python train.py --model="class-conditioned image diffusion model" --dataset="retinal OCT scans (Kermany 2017)" --train_examples=24607 --image_size=48 --horizontal_flip=true --conditioning="class" --arch="dit" --objective="edm" --cond_dim=192 --targets=["finding"] --num_classes=4 --cond_dropout=0.1 --norm="layernorm" --hidden_act="gelu" --mlp_ratio=4 --head_dim=32 --fused_qkv=true --qk_norm=false --inner_norm=false --moe="expert_choice" --num_experts=8 --moe_every=2 --expert_mlp_ratio=0.5 --experts_per_token=2 --shared_expert=false --patch_size=[8, 8] --layers=8 --width=192 --positions="rope" --optimizer="soap" --beta2=0.99 --learning_rate=0.0018 --beta1=0.95 --shampoo_beta=0.95 --eps=1e-08 --precondition_frequency=32 --max_precond_dim=1536 --one_sided=false --adamw_lr_other_params=0.0013 --max_grad_norm=1.0 --ema_decay=0.999 --max_steps=28800 --batch_size=128 --epochs=149.8 --lr_schedule="step" --warmup_steps=1440 --weight_decay=0.03 --adamw_weight_decay_other_params=0
Rows from block 3 of a small class-conditioned image diffusion model, named by matrix and row number. Rows with one number within an expert belong to one neuron, the router's apart. Each number is 128 + 32 x the weight over its row's rms, rounded and kept within 0 to 255. All counts start at 0. Numbers have three digits each.
Before each expert's rows are labels from the 100 images, of 14976 (inputs lightly noised), where the router gives the expert most weight on average: "strongest on" is what is common among them; "place" is the part of the image that holds the peak. Only what is clearly more common there than usual is listed. The data: retinal OCT scans (Kermany 2017). In brackets: how many of the 100.
# router: router (model.blocks.3.mlp.router.weight, 8x192, trained with AdamW), inputs 0-95
# up: expert up (model.blocks.3.mlp.up, 8x96x192), inputs 0-95
# down: expert down (model.blocks.3.mlp.down, 8x192x96, transposed), outputs 0-95

# expert 5
strongest on: finding: choroidal neovascularization (84)
place: middle right (35); middle left (28)
router.5:174116113125143120203131104151090081124126133132126129144196122093162116103110140195121149083117047044204114209138141156102125122179132106117161111140116196148118123102151170111083129121118176223130125098079110165086172126136149129173130132134109124135114140109114126130116103080111151113
up.23:140135129135188149114154124088141145082066133136129177133084070151164118112142150096167104135121105141158113075120157142100179120154087100146179153096094090095155148178144112125175140111109086141170118146082116103165126073142105105102197126129092155131098147105129145115116141116235135072
down.23:119143130133123122126077160039144122152160198118069174092070108108058110082115111078177089177171129145074126168101141133100099127084108117085168095099108123182188186108124123155119111122117142126086139165130112200120147107111130139124125090198167158109147114105088145110126127119175085106
up.24:125134179155101179117104121147053064154156126150171126191051194124195152111089170133121135178186106112148118074126074141108187138120109127152161150142133106148138141141127110154129139107108120175198133094121123185080128122151109113176159120093165108135161127164111165119085111125171093152
down.24:073094152187143142067097176171065161148082107199110114143164165135077160134079113119141065150184137195084145134113146160119112129115143158122119155114189138145203125127123111130099188124135105208125139151101099169097113105147171149119085142126143162106133107117099082131136126093132083081
up.25:125170110099148084114097143128169143146110133158043147132095060143074139138100129111138145189120139046094102137180101104129156141106136108116199103154111179039085136111146070127160091093140130099080135202169122176153138158170115184169109134156110079120131184179135116073157150100127091087
down.25:093117103144078122130137106127137143133148116135117148139074138147131059131124097180126056100109092177157100052139108145124158116103113106067126094116109037116140129110186111156084112097113043153116163152116124048118133098145124127032123102170148141159090093205149144158179126163052115179
up.26:151117133140113151146175128195148164131069152105098091134111070144178078096062124111126040144141101175062145114094073137117101120110132126107107103063132128205109109114130100136094156088105103097102087148136136159156111156119067118102147140116114157126085134145102126114177096116099180152
down.26:154121131128103137206122121179145095109152111114178113120170201190130103081119081169120174092127148138146177118117115149150049152138081147158141091118159113085119159136060137167097116119151173126121069151100132124123104131160140172152103128143086136123124079206145055145123122098103125106
up.27:135126102154054109146129109199123134194122163050134149136122130154150159147142092157078150104114145083156117041129120140143126156113121103184062122170242067146153121152128144073083183149151136111140128105094110145129121178126162167165127132103128133130097029127085130112180125065134087098
down.27:087105192158115166095177154125130141115064114106131113120064127085181155154066172099144081086149119102071090144122163120082109119117122127116123138105183132085196094106103159106091169111135178100130151158123108068168133114118239104111121144095186164151102126115119112134154142114133053099
up.28:106119090125127082145141115107132133174050183080141110140154092100132137100107103090084159094151179135137121114107183129119128211122123150176090091137131069068142095111098121133107126146135100082081135123108139163148133108104176147160108121118113084128159125119157141099112135111136114063
down.28:142090124074114113133111129131160134179093120177146194103070124099132049143131191148122137181104078130103090139113101117137132115077126108126124084126161068164057096118155090125149114123112131120148136182126107178142136135117089133052130086118169127135168074135183114124168142172134102163
up.29:141154142155196144170106167120119126105147137120138136111124128149153172141210160116079165156104141144059157130173050120108121102130114128156112134113147127149170155086064089101192070161182143123125139147144151123173126115086099202126123155110164134089104176153135125092140150156167112134
down.29:102133178139104169153123085107173040210092139067162085138094161127151088142143111148120125121150093129086180155126086089159152142100135137132128135173102165087093129119101113127131167102140074132142171176072132082103110100116137073120155186132127119158156113130103111146129143052166121147
up.30:105148114148138162111177179180136174159093138091109133149116187120134121145155148118099143129147106130115135108125084117147118126094109112089095113125226112097109067113146106174146127162157121106156093162129157113050113082088080091152190138184090120100100109147179112112131077070149141190
down.30:124114091156135129055143145098167120079129114129121085134146122141107123094187123109091182069090176246082069167124194113151129118164146109127110098121131094110087111169149148118167132130133097137107111110177152133135160087113126163114130111087120082180165139122110185098135134089102163103
up.31:102176170085144121139085122125127118100090151057134163175097141122150093160125129118186113098149243179163132096108104154120099087069199072124187129094173090137105090107129076114216069153120213126153112132127152102180092149140114131145150158140132151123129148152140124112098164180134095136
down.31:101117120084117127224066120254130121132080130151118117150159151107103106123150114206131093077071112117151068165138102123131129149151170149129096128111076072141127131122120139199176118118113090115120169122140128060146108147150138088133122162120110110237137077150148131148128106119118139162
up.32:094143173188124100081106165113150103170103141108154109139106209125076114131156170078096109146102159115118066119126066149155155107101059146150144166110125122069084123147103174115124142111107105184121136157068093081052088120090055144106101145110173137094129138208169199098104123149137093081
down.32:094123155205076154143133081190099147092161138124127112088109192149133089132131075122109097078093072150099188088122105158068132162116099129140089161109160141175162068186083174098034135121168127127122130164116129118163194091093114159079117122125096148150117092146088140155103166149140183133
up.33:070140119145085153147174127145115114107096102174135117081098165107085148073170109108143144180152168148167130134104064152099095152109143115130133168177146128161125115100176152107122095103113118117149135107088090201099185186093086121144157138153141157104180144193159184142104123159124101153
down.33:132141133095168162112071082124093104180123090181157127142074157085160168129097112105131123042181128076104199134130134083123185176146114109159134161151112083142111125096183131133126149149160175116131140165121132125110091094069170121076105126161079146165103062146129169130111110086174127138
up.34:146138103119132109177141143101174112156078133121106153111123095140063139150144066160120072156139093111147131167171158069151167108140154165098112142167114135147111178105120116146094164094164120107144139091092129133165111161142169123100112116158143137140073179088157084138203113169052187078
down.34:116120134088140141185117103148136108132177082080119108108147083153032106141157071151131116084090084108119064149134170110137140191117143137170119098128127087150113084149082130120170095147134071141125151118135173147132125111119068144135113133119097106123170199032098143146134099116140116155
up.35:092110166134179130094162102203070125082122132181138143145119128143135128132038093166124123135127209214172090170154109157100145090137153144136120130185121080059130156127143098063150067130131116138115186154065099107138128149143124122182084150134108121117132119138111137144082118132196128125
down.35:158125120122123061123073111176025121119106080197107198150123137077137127121233145156119136071137100056141121019094128149102130098151198082138126109149071124161114155101098117095123098112153141128138147128144158120122174115109100153053149078158131125168133123065151158124113132125084140207
up.36:139130151148089115075200180183122126144129109132151141103137118132137134116117151126106119107109067121157167113125099110130167203077136134120122081094115140126122145143080098156120157121153115073121092150178126142127083221187144158105090158133147128138165117163135098119171058135193102106
down.36:064104146057160152099138063176064096127136098089088113151096150088134127140091097133149124167185186156089177095134111134084110161188100123128148132156136126126115138097072136108105152131160114127136161145111103095130105145141116069076119144156126112091124173094131107176109084160122147195
up.37:153099154099153059149140140158035060149143111134042082103119124146111133113080146113155125116155124114072088203136171098087120111131105161147115126157105174148113108077093161086098197079116105129142205130119105156184108125122146119102121113172124117110151129109129085108154141127153159153
down.37:159128111203139153144128071120060061137139096150146143112148145128097164135143094136077130165123103135175131061152153152077146134130151131123097127117196130108147212102100130085190168079102120165149130162104112117181141116120133157103096143149126108092125177107137138150138139104142083150
up.38:110070107132086153153106111150108089174174137186140171150100151140105146144116088170102150165139150096139104124142077114128149155140147156128137109171102177144104089164115139119056084117132091164161112093091113197110120131144119150120158129077163108080172098152168131186113139095104060095
down.38:102161138113137111122105110109113126134185170165161141120136118133110188169116114158157072166162133172093112124136108112098134131143131120112104124160158113183132170133138079131135138148143180118143090157136153134104157151147044150187110130150108135140135096158151133145150180131102120189
up.39:095097109151074154138057164164102081105101160169093105096122105214193163130090138134118074128078088113146087109205105074099053072193143118123113139130149133135114115098178097137091127119117104089167127123139133170127122169054108081088157085165193155167129157193086109105151130092116102125
down.39:175132162133106155114096095147166126153130133180127132118091125124172131135137114096150160136126200196137126154143160153120174097080128131121137130130170114180123073092134105144149128116095152123077117152125162127103088108123111115124010219129059140111168069180063089134138146103126089214
up.40:146113169118064174052111168127160119118117059156096100074116104153170186136134152130188133103133078103083129133097067145148112097108145176135158104057140080185142142096156105093080096115116115136121146164130139180128117148125149173085133144159164169114164171129153152158098115154143125140
down.40:166172144121129103179165096119058137132114127168112030153109129152169161093120159098175158141141162129141120091141147131162110114111121137127205079114049171124108119129064142141122111112181150125112139083086102134107133189149120115107128128184141177095108136159124098130134150099167135099
up.41:126136196074121086169180129155094139143181107108184112118085147152097143133148131148147155101114108148157134161171121123135088161163157151135144139117066131082115144121101136125068157105115109147096172120163132131107133155140198123080100089156187088117147149188165181169091137111065155145
down.41:104124105132121112093171129105093088153155112117153175142169162125082144149104154093160095153187189162113088112135112136189078140082154144145136120151099171134094141168160109136088124136163077171138132177133126124233119183146089118155115125119175108120139154190161112142136109091153050090
up.42:082113141131138167100139103152123125122059110114153160035134117140201141156120168119154121091050073137130141181129179138100151127129122153136133110124194089153143106172089096147162145096142140087131116129125143174152095159165132093161120136118141159138139179077162117112158055146175243108
down.42:170103161108135166152047085172099107114115068161096114115086138129129141139180123086130135072142126109118093103116132128122117141140122109114125117100195174067096162145104128149103226129124101144100112162121110118156151061165106173109165162106154150112125081116114141136143122109128171088
up.43:095153106130153062144108110127115132148109134076103157102155125095093115125087144158066142126159108076138135100181099080096082136087154146152109138168186091111097140110145152101143173147095150163092132093118108143122136110095134161102158180099144079156102126157131061131153054120121078141
down.43:191126144176132119118094170120135141164146157116156114131059128187112150143129119110127066080140126161166120103136184143139148082147069091144125163146139078083100117100128103094119125130137127169131121126091121170117116140119189060136140131151149164054149106098149108111079125058101089084

# expert 4
strongest on: finding: normal (83)
place: bottom right (40); bottom left (32)
router.4:075120140094133133106116179103097132146134090100183137150147163218111078092051185165127156190154167148100153072159141128172144100115128097123107151128121091153182135117131093104162079124175129144106145121126123131116126129158081108158089103147127143147083120107151176132141164169126165112
up.23:130130107125120079081107133127160123144119172149122142097133129117141178152119120090107147127088113158082153117130107140101150185138124106051127096154132135166177216145194046096097148090071141117075113103072117134169153112138145159189107129137079108130139064141108120112123118168156061083
down.23:157099152115151061117108072125083156073065109161148099100107134060142183151181065137117144110106124149113164103127085110159151081118115170142087093085139150156125154140125138117156160131151150154165135173198133115164125106104158117113196124084124229126088168147103115101155162088170088161
up.24:122121145107099131176129135109141136111148128119149091083124146127136136100094068032112150083120143094190094144123142142122047071134110163120140109102149100124122123105112155167156157138104132133170154139153094127120156121087189121116109134134103071175144109082117137137099140124183067183
down.24:129063101098113117103146105215148207170092071127127139172193130158132161120136122198121042109152149078053150079139115082121167160152182122078107135133076123097135127128122122125116071130112116102127099148145143090119131110123111141159124133130153131155108163128140112173131160212131040108
up.25:158180133125146051166098099070105138192103149102112099124151113146140146134135046102172114186182139118200122173147125099102158106126141131128171132114120043134158144115170155141099124158123114079158092096077124124186152121117210137147137134141094102152125167140108119133158155097049102099
down.25:168133119118144191116123150251135096153134112136081135110145139148157117104105083126141177100156171104097149170149110167107106115142188105144106146099145176142120129111181118123163147133158111119136114102132134125137083143131079150064102122174095129114148084087110118103102114202094114149
up.26:128146151095158131143107187072190132141063064114131141105102124055090145166112131139124070141130153126176116093129151117110143083170171125166117105180131106175097116160146164157151145092114148183177082161168116130113103111131107175117144101122150147142099099133117107156100172156115228175
down.26:116115118069151125082112117129097185102153125105094087163114112073110227123098177119110070136153187169156138147137062121150138067114215115163091133144094121120129159129162119150135159074134144117130115168085099113141137142133148065146091128137111127138119158150126092095153143126206118115
up.27:130165127105096104162159155165197071166125145084146127139110112073110083114151120132133184122170129148119092155203065162060166110090108157134101188123115127119102161161094105134097149143120178147131140095095166172158140156127151148103143128141120162157177152137139152153109171179162058083
down.27:094161122168150108162121147119149112146147105020114092101170122173125075139167147127157094151107095088083066128129064106114106173159117187189115151110158130171183086079098107124157122120166100108114124141130119104137147131137088144120197093119110142119144125131148137126161130116165146156
up.28:164126136107145158196138134141137126169086146066203089144055141097137148120116081131148114077132109158179108136110116141158151111089080124141066148141088132104124144093131164159133108130140151110139132086089127174138079128110110121091149161083105150140111116139207139121102145136173119205
down.28:142147145147134152130106116169153153120147130156155093118079126125139132125138128158083195169100160135154142208134060122120149149124097119127095176139116143094169142124174087123098071131168085149133205178142147135113158144124119133201168164097121134096124099126120151126100060122114209122
up.29:109159117140104144073138183115124141133132128145146110094120117209137147124137161137128157123142108128074127085157109102103150151146178134142118119113131201117188092164107125091183143190182127101105124118061137125093133128171100069100163131054143126132133159130155138149104159137131080078
down.29:157119109145175096119090106110116124114094124083137143171074191060097069150044147114148117151095154071172133180101114163114137147106145136130152179136095070142153169128114112101158095088146098171180155180115103142091138131133169138114095122150124151107131128091134118157117098075101096109
up.30:099117133127135153138154166181179136127162123123153089141139134142112140142166134058094132147115088105142193090103179171119179117066156187167141086082116131146146180119127150161093078075104139114150115103152140142121069165155120181118114092084129102135137093164074067128128201142082072085
down.30:085168118103138162123142181125132140106136158099125091081100144119154107177119052140110113107101115154049079099128136144130125154125135163131141137154162165128107192113183141178133161100083146109111130102059112079108127107126183142147106147151144145049130084048154080081092080191055143135
up.31:129121140141109147076077052109132126130156112101086133116150094120163132146120165152125150143173100195138135159122109144156137124148104141187106114192139102154098162113104104141041111137148118153112159184156075123181146140103151115115147095113121126117104036140124116164108129095111167110
down.31:076128171084116140169094134144173143136072072078210137150195172115139109139077123103118084105150176083163149120116159145159136120156134153148125127170205207120126120159091076134121080139155182145132217157176111203159128132131092134160106134107159141121159132147103113119123165147084112123
up.32:154115144096111146182176136098104136148163174094178113193148144064117143153159229176116044127149176136118111145067160107152158146102178128160105134154149150090140098201191180098107123158102071115101141115126089129074131122130136109038148165145082136085116167128156136172178162092096080122
down.32:116117139118092143124117104189153171102132139118114096138127109176123070158123186103080121139091100157113093117127130098111078127126144110168079116123133178154133112124148163171138129141134174047100164102107102114102114137128145132127102141134155134143157084053076137112155179100109113140
up.33:103135200150130146139080111075138130086208112167092152109156161046135131197103120075110130067150095087079136125086091150052133097101112145118118114101153184135136152120108107116151124130193142109134148133157139149129118156118172090125139079091080153124104136112094116143059080151120137113
down.33:120138155184122123125106152142110156104100063181058101116147093171183134161156120088161127172114196147155169135124124152148111147149083143123080155177108090101157070144077124149187131148157149144171142134142146125147137133142087122148115147099134127129138101164087121066062101129100131148
up.34:186161119113198132166128105120119095136176079084124124144121090100125106092122085156129041127143142147134132159180137096131096130148116160138126104154135121162152151100126184030113172174119078099118109162127144175119068160114140134152167135125135187138146092163082092155103136125096101148
down.34:118184129098103126128159136125178134151130051121129146119138136168120088119143117160100232155090146098108164120134106096109134138127160130102167119136143171135130191127078108093165138188126164069113162158160176148089137164116165143122154132138043141134093132092139143140149157148114130104
up.35:117166093179177188133077179084112121111095125123123120140116144072098171139105107127103127087184114116112110064116146171175115150082110116138176135158127106097174122110124063126139088169097155149109090057094152142106140169138120149132101132124064148093106141118116108092098134176094110195
down.35:206103121085126139128077079149156131130170146118062109130140073164153165105095170111097120218173134126157105121107173143127140117102111131137196078145173117129109097148127098188133155197102134140144180075187154107128090128156110126198168164113147152101120147091106114199121139147145085122
up.36:193128152129158124098124141154073124154122088074185112160092147168102145148135139086107069094116171144119134147156100119153144138034132125126124131112167103117123106087097154167133093137138159183145143143129123080192163141138128144197109192192154117134149088134108155161104146114085055206
down.36:092150153079129108082128129107113141100158187092077123109055139135141151114133170163164200113111141120167086144156074097112086125168139177086130162137109142142166133083141127134164109128131096049109107154160139164144109100118058051099105086126159120125095129205127110098157130153107094066
up.37:056067056144166105061084096086095126120088103127172115114112151093113136140093149112133167141089156184155191124157185132071138151149134170129155112133144056118064079103103144101147126130125165173174121144156148193130160114097103161120104160121164080090143171096145120157097094137114116131
down.37:123146116141143137126191155145135117121157148134156135133087136161126194101123160138084033159159076117209175107112201128140163133098110162104133142166111206125132138174072148121122140158109124095131117148170135094124118101113149103191122122099105097112121075147120124107111146154105096067
up.38:102103146118137096113156138111122153156150110141137090140100135089177147147130128101217068141141160145144180132061134170136179233122111107165152139167043149080142182108134130138211110087107119173087107133129099166147142156114127121114115122175064150084152119081171114097174162157131139126
down.38:111133138114051095118050149118150188141143179121084127128128125139121094160098081110115157139079147057113176117116112114119125126108129153127128137114088133207148113107165086132093096133140065123116095145157148163174106155142159112138142100168132146070130110118138124113137121096096129072
up.39:141143153140143111137121107159131127088174110143095084099230133134114144119181137159180137105157189095108079073079058099152103105103090116174099120130098169106073139097166081105060097101096098133128129087150066179123125065168116126113130095125161165148119142201169116098091159118113134163
down.39:172134157128115133104133108202119077135144099187177154138212152171142179122099142196110064148085144160137153129086071120155182117149101114173109062135138174103140088131138129132125110117138148106069107084092131138100138117162151121138140112148137071132173144140121181175111108144109083180
up.40:108135111082101145126078100129139091145177170122084145155169147166162172096116091153123126071126156079162080180096174168120128113053117095166183110182133137071164102142108092127073107121097137058139130099124124105161135154188161087154139093132078086092131086106121151122139142170120140134
down.40:062105119099178133054130118128142136133132178102183160138183172099109143142097137169178203196110165209122027161127130140149121147158089078126126138155106152146082174130100094142122139097096177087145119153131102160135122106153133151081110116115158123131163129160120126127133089139156209189
up.41:113184126120126152113096095176208124115115114124149140130115140213119094145144086158107113177121139079126110191090153138209136118145103074118173120143147133111139103022159129114157172100104124165068092114163113176212124075139104100102086125142147123167186074157148103085116097097164120134
down.41:088139135143165141099143106184195173110099088152149141123107126128115138201163126167102166096129169187153131134114133105076068219112067130111085171125177139155169102083169150134180126127123154076169136158159122116167133148096170157095115119179108140088104137157120164151099104162118077138
up.42:113184107165149124067080133157118143129134097208127143128096087146169189136128127133123127172189199101106128091109089097157146161153142207126096086097111098154131167132118147159093122147130114096141155100097122146141137136194162144154123099060120108133131039092112173121138152168121098116
down.42:128159100141166138086154116126095111131165083106135103102126089093080156121090079101138147125138070163134099255141064152154133136076158130122130158076129140112113118124131127152122179122141086124121146158117132121130101144110172133106124152116100124129099183147142143130116161102036154151
up.43:146139107058134143138114077126138113161053116170201137075128101089121169125122140037134141097086148158111172161133149126114121128130057119154144125098087150135172106104116157130121108100156129176160089124164155194158121161145084121130145146102118099128151126097137127120132141064138138131
down.43:161061099081125129200083133102155132147118136173136103122160101169106137134181141145133191088102167122168160039149158138100143120158201164147165135169153118191105135126155114179100076138125146195147124145103094148126106130121111092101120128127193115191170185190133080169155109159121102153

# expert 0
strongest on: finding: choroidal neovascularization (60)
place: top centre (47)
router.0:196182129153143128081143105115112137144170171170154097123148139069151108124170101150118072080164157110184184088135169143101134103193111136166130134136121203096104095153137151152101162072123127096104159126119100105085095157126178099131090152137108154077136140076140127128138165137148152111
up.23:089190091080130141130130118108170105157099104159143136091079113099127146111173112104095122092127126124185195138197139110052141092114141183129149130049139122108101145116127138143089177082153115108134165175068082177095094157137127121079110141137156149069147145138101101110020099079182190155
down.23:158125153110137111161111100164149116107169098130093099101089042127115149185138103122142136129161138177113155202122115145096171111155117157081134083110069108155182093112228127081077156113150072137099159115123139111087127154145190102109121146148155134081125142160098125132120131151136149117
up.24:086050131098079152158167079115112134117116083081205129123177082126144162130129100109157172104141119155143114060184089179102127117164166144153157136162120134128090085190081130038133072148193105166087116198088160097109136140058075154103161143114142131122176140107118165136154115157082119171
down.24:113101123122093130110148114142152095102126123085085135136115112142119147151135102169142095081093169121178172192133150105102114194140132101121112127128098149191154100140164195137068121114077175138158130080089155146193165114129143155148151131136089127172086140113203163167151091120134073115
up.25:120164145152124081123131159143156123102164143124153144089153087146154142186147128124147169133122129125113160191141078054129097185130131150135103134106182144086154149113111144123092127109081098107111117046138083157161100159122132195096138097159122032120032114132042151151073148118150056137
down.25:107074154086133068137103113186111104072113099144128138142139110107134152105130113114152076126125098179113151103125055099180128123158086116132111136119169179202123143158158141131162120106148120131108139118100121122182046137147174116149160125076065132103163110105115093043087184151154114086
up.26:119130110202124113107123121157119129143164070166212126107165104147069162112103124163078160148126112126106173093131130130110124202159208116132084124093146175169106113144084125092067105170105087159128109157128124150091174090095128132094107131145121077146102119157191110153122167172167147104
down.26:107142101152220118107170062112074158142162145095062118153105091126102199089117146088136131134125177170149113144104127133163076145148148155164100133153110181139136144126075120169156194172168224161142045174120133119083120137092150229151143101149100146153141155152136092098159160170111159149
up.27:195163162095123147077152156151097164098189081147115091099111149183069127073100152097092089118129052162137133101181117121124139098120064165089090144100136133096145157131164132165146094124128097128173174175090094129096165145137030196143094096116125149149083177100110125104129112136150097147
down.27:092101124127134109087137127158128170137165099113110144100147129088133136149158155068165240156218119186057120130127079092119119145103156087147155176098125230161126147115151101092140190075123157148129153194104111180133123113154184066077140135145167116131136126172136158137077160140078172097
up.28:124147121094105159140101160065153103145086113121177129100075121143105140137123074146135147046152110113084135140151197114164149113154138102129140153128128113154137106106162115083174113105119179051130145162165112131136160129137090143114090124119091103112133114205108093089180087163110150094
down.28:129153144160157151098124115153143117124152147129112118134112162163169066112093116098109181193138087125134208139146113136117099161127049119165096134145199082096148159129140121083101193118105160136133203124105123116116182109110068143114136118120090113107093076135108127141101131133148124031
up.29:116129128175175088138191129134120102154123094104122153136107076100095146086136152150110153123153131100144132168139095043116115143098123160076084113090126126116105201145213177125089107104102098076122157151096126106111131128155121131108120091169167092100086036133109147152120178170119143188
down.29:138171172167115162069126153111104147123124094133137115161160109075103173195105154071148113124135159116137113088123101152156121193145070116083115161193084139110148160098196114143105118148105165098103116157054126084191108131148154079121147115126173070093128155168160077111118106132180176137
up.30:130145140154114101117151159119160138171170131115166065175152150093109128113148093137132163107138151135122078152110114137084095080079147160169159074131155071093097123121099124091098134133177080116089178173087090133134090191110107156107104168129176161121175132122202081113159132147137140169
down.30:137123101169062147117135104144124123119196076110110099127066174135109139095087169125077151133153098121066154210086155090137156127127121107082082097112103153094091167095122098148117141141098144131092138164166127140092133105096139145069142109087182120152183084087127119109137140171091169103
up.31:175130131201157088133051096222181139130190086087126198159135111134159148127131085135107098134173069110117087141121159143109145070146082150156165128121114070178166109086165170116140238132059178171136182117137090165163141107139107080090108155101100132113102138138130117117142185196147173101
down.31:135151131152125089129105131190125125136081058069087153114161099146089056131090087074112011141140136072194129089138129143123137130204149133116146136127135131116106085115147122116159155135118112097140087110102122131105101127163103138093137106138136122127145153157125101078130094125125135136
up.32:128148155202142107152075087201060142124127142177079119141137135141131166136168155091132066134093146060173144087138163121153130157160152095146143135129144156104105055118123121093116063105145104158105137125126110167192097129114105107063111134110122127089117086083172119125129100093144095135
down.32:067139136140132114088091092241062116106033091116051120125117113150084255123126156122105122156133140212104087157121169149153127160149130145112111123172149146121166103154116092142119134134143179156110088127128120092095139134138178154142127141104142124116144145093096104113131072160178097138
up.33:106138080084157121113101146119135157105145142157176110089172094118174147152102175128145082031181132129089223142181158176121118085086080121139100179100113142136093127107091149080079118136105065117129110124086134114091134151178130127144140131160119157155131107186153167128122156129070168098
down.33:105159115131136135099072137082178164128124127116166152118112145128124143152113115161121138190136113100078088113120136113130153147122208107116167135157138066140074177165184077090100115151138129080142153191137122109092119132131115116082156124125110100126146093108118121123087069187147138175
up.34:098149151107083119091084142098143201192147095160104102133144194133144101107107117102127111111131163135199091162120143162156134175156131072168153125168095087091099106153071142136085125088079117128096145115113119132084063089082102110132102103093148103107173102119169151135184111163189121093
down.34:126107148165112160142080181088091103112134129160174114128143154091163158111103141073116128120114147117041111119130133141096063170104071155163091131060141169131167118087077116117162203099120106114136105119084110133118135119132165116087143119105119111123098129120121131144126160098119076184
up.35:187182149180149116098125131186098136148127083075120118141140135072098115082131145112113161191160112135129105129109174119140174153119163035105085157181105122083179102137146086156115128065156167090097065140107142122207158125136123062121123104148150127087099120184155156145145149097123120127
down.35:149120128128180135147130072163107119136104095075208149130118117132139089143047160120152190153141133084079202162117140112163118115176135107151126113078111143108094109113113111124128107153154080120097159136143128155163117141150059133204147123130135139193169136108127139144102172131113147238
up.36:121163198126105114120121124124139150086137113122133080050126106123111139111129116164140142137130115129152159160177131024104174122128127147091102148121115109119136187078185202147083116088138093068063142102115113167097098143193110100108152121126165136156101126145122073178076110123151129190
down.36:137156176115105101128129078109099141238136128148147106154123147122154141214133128106099132136098129144143120111069134173120073212118130108138135094098141141161131143088163175157164141120119111124218121155163164147131091089198112138129069140162160118155111170144140056047154108125093123138
up.37:133116198163118116149122113153090103133117091129180105090103120110073139137180126149095143124123115112110212136155120048104171124161178159133110166115160155106161157146125225133110139099138104118138122089192039181091105129184129146105182132179137056114114127138139118189130149128165160139
down.37:136139128158148219141141098116072123153109113096134103106144100137116227166138179090137150076162146122170152151138129117126096098138120100139125075192084141134106152136162058085098183169144072113099079131131119093110108109108152159114156113133180155148136138133129132147107185135144086100
up.38:160117166076113080134166115109093116170137063162190142186106106133092119138056100150172110076214163134131108097150106121140134149170107094139189108072142138178137151168131105140137121141119179118113131127079169079121121107150051131107118131154126090158108109124067130145146138167166120085
down.38:107130117159128108109088105113168136135123173179118101146153109119145130130102093118111132212074040065117123131121120134103139082168162127115091084140128155143126128093154150155128079141151140150143136112121129069131108124118160169104127138154079135230115146131129117137144140130194064148
up.39:166126165130055148101129117169123161105140140122089102095148136142151195179130082139154170078085137089110124153093135143145162115155042109165099095165097151048171107134074129111127101089123112144111183169132115113123085140113193127081077130153117081092169080066111114102145178132104115178
down.39:046127119149170099106146159190164148150134097123146120134142121085091038075138147225152152130176128121121138105120173112118107079121138122128138074107128112128085230100068145166087087140134120105133102109147149151104139090127119150124148107156133148101111130102165106152179062119169158151
up.40:167100093094103161215134134062140078068094173108156147093142134081128135135066114156127175140071130129017000090114177091110126143126116143126121091144119111112130138108139089092128161139145187082129135136190112128122133084127086077112133172139087093092118104196078068150089126121159135131
down.40:154137104121102075125095150068166148106187158107043144111132110166094191146166156085164083082107148193073056158136207106134111154134151132127132117145080147214149152148122117114104126107158139163126093147112169129158138138122197140148130101126156122158121157173121138129135176114121116050
up.41:184173126142129039152121138147141101130102127111115109121113141122123168153160174094144142188159149117153119101052119128166157146116140143113121055132130093172109153111120137110158110108137167138115097126139160045150187146133149178190119146123129090098132129122110205061192173192090097166
down.41:131080088147142056081125135121088134110111170164177144142140162083125147137093108103129149132128128160095120128203118136134073119149132172093133128094151158106170151084120132107140133083123108120134082136161138133144080192080134059163111133129075100129156140163134123187111190084133123166
up.42:176154093146174134111143151127125152157159112143062147072109123134184150171088122126106174088102129115157085124110096151111139135140105092121124180166100171150127136171139091145108109057107135100139105110152115151147088164168083115155121152112094110090159141097145119120146108164142155120
down.42:116125151152196171135186165108158144164128122143143151130151163183107138133112172074140148136123110132125167100142110093146103164089117122158113138104148132096182149175106110153110122133087181128100151148094108180133105120163123081140126139123167144145142175090167143103120173074202172107
up.43:105112063106171181120193084168122102127112128092146098188056162114070150103192132103112128175115120129105127091103093128110077162056180112206154153134091134126115124182144194050154148139088160163109096108148146110118149127142107132151154100105124125101136106102076076128151127134169116182
down.43:163114087117136123135102106195110127116176151118152084104128120078092151109150128081186176113100133090115065079132122085111157153154102142155130164133181111146119152151084118067154101111111070082149085125137115077122129191100145131136128135132081078099120082144116106162138086143111121137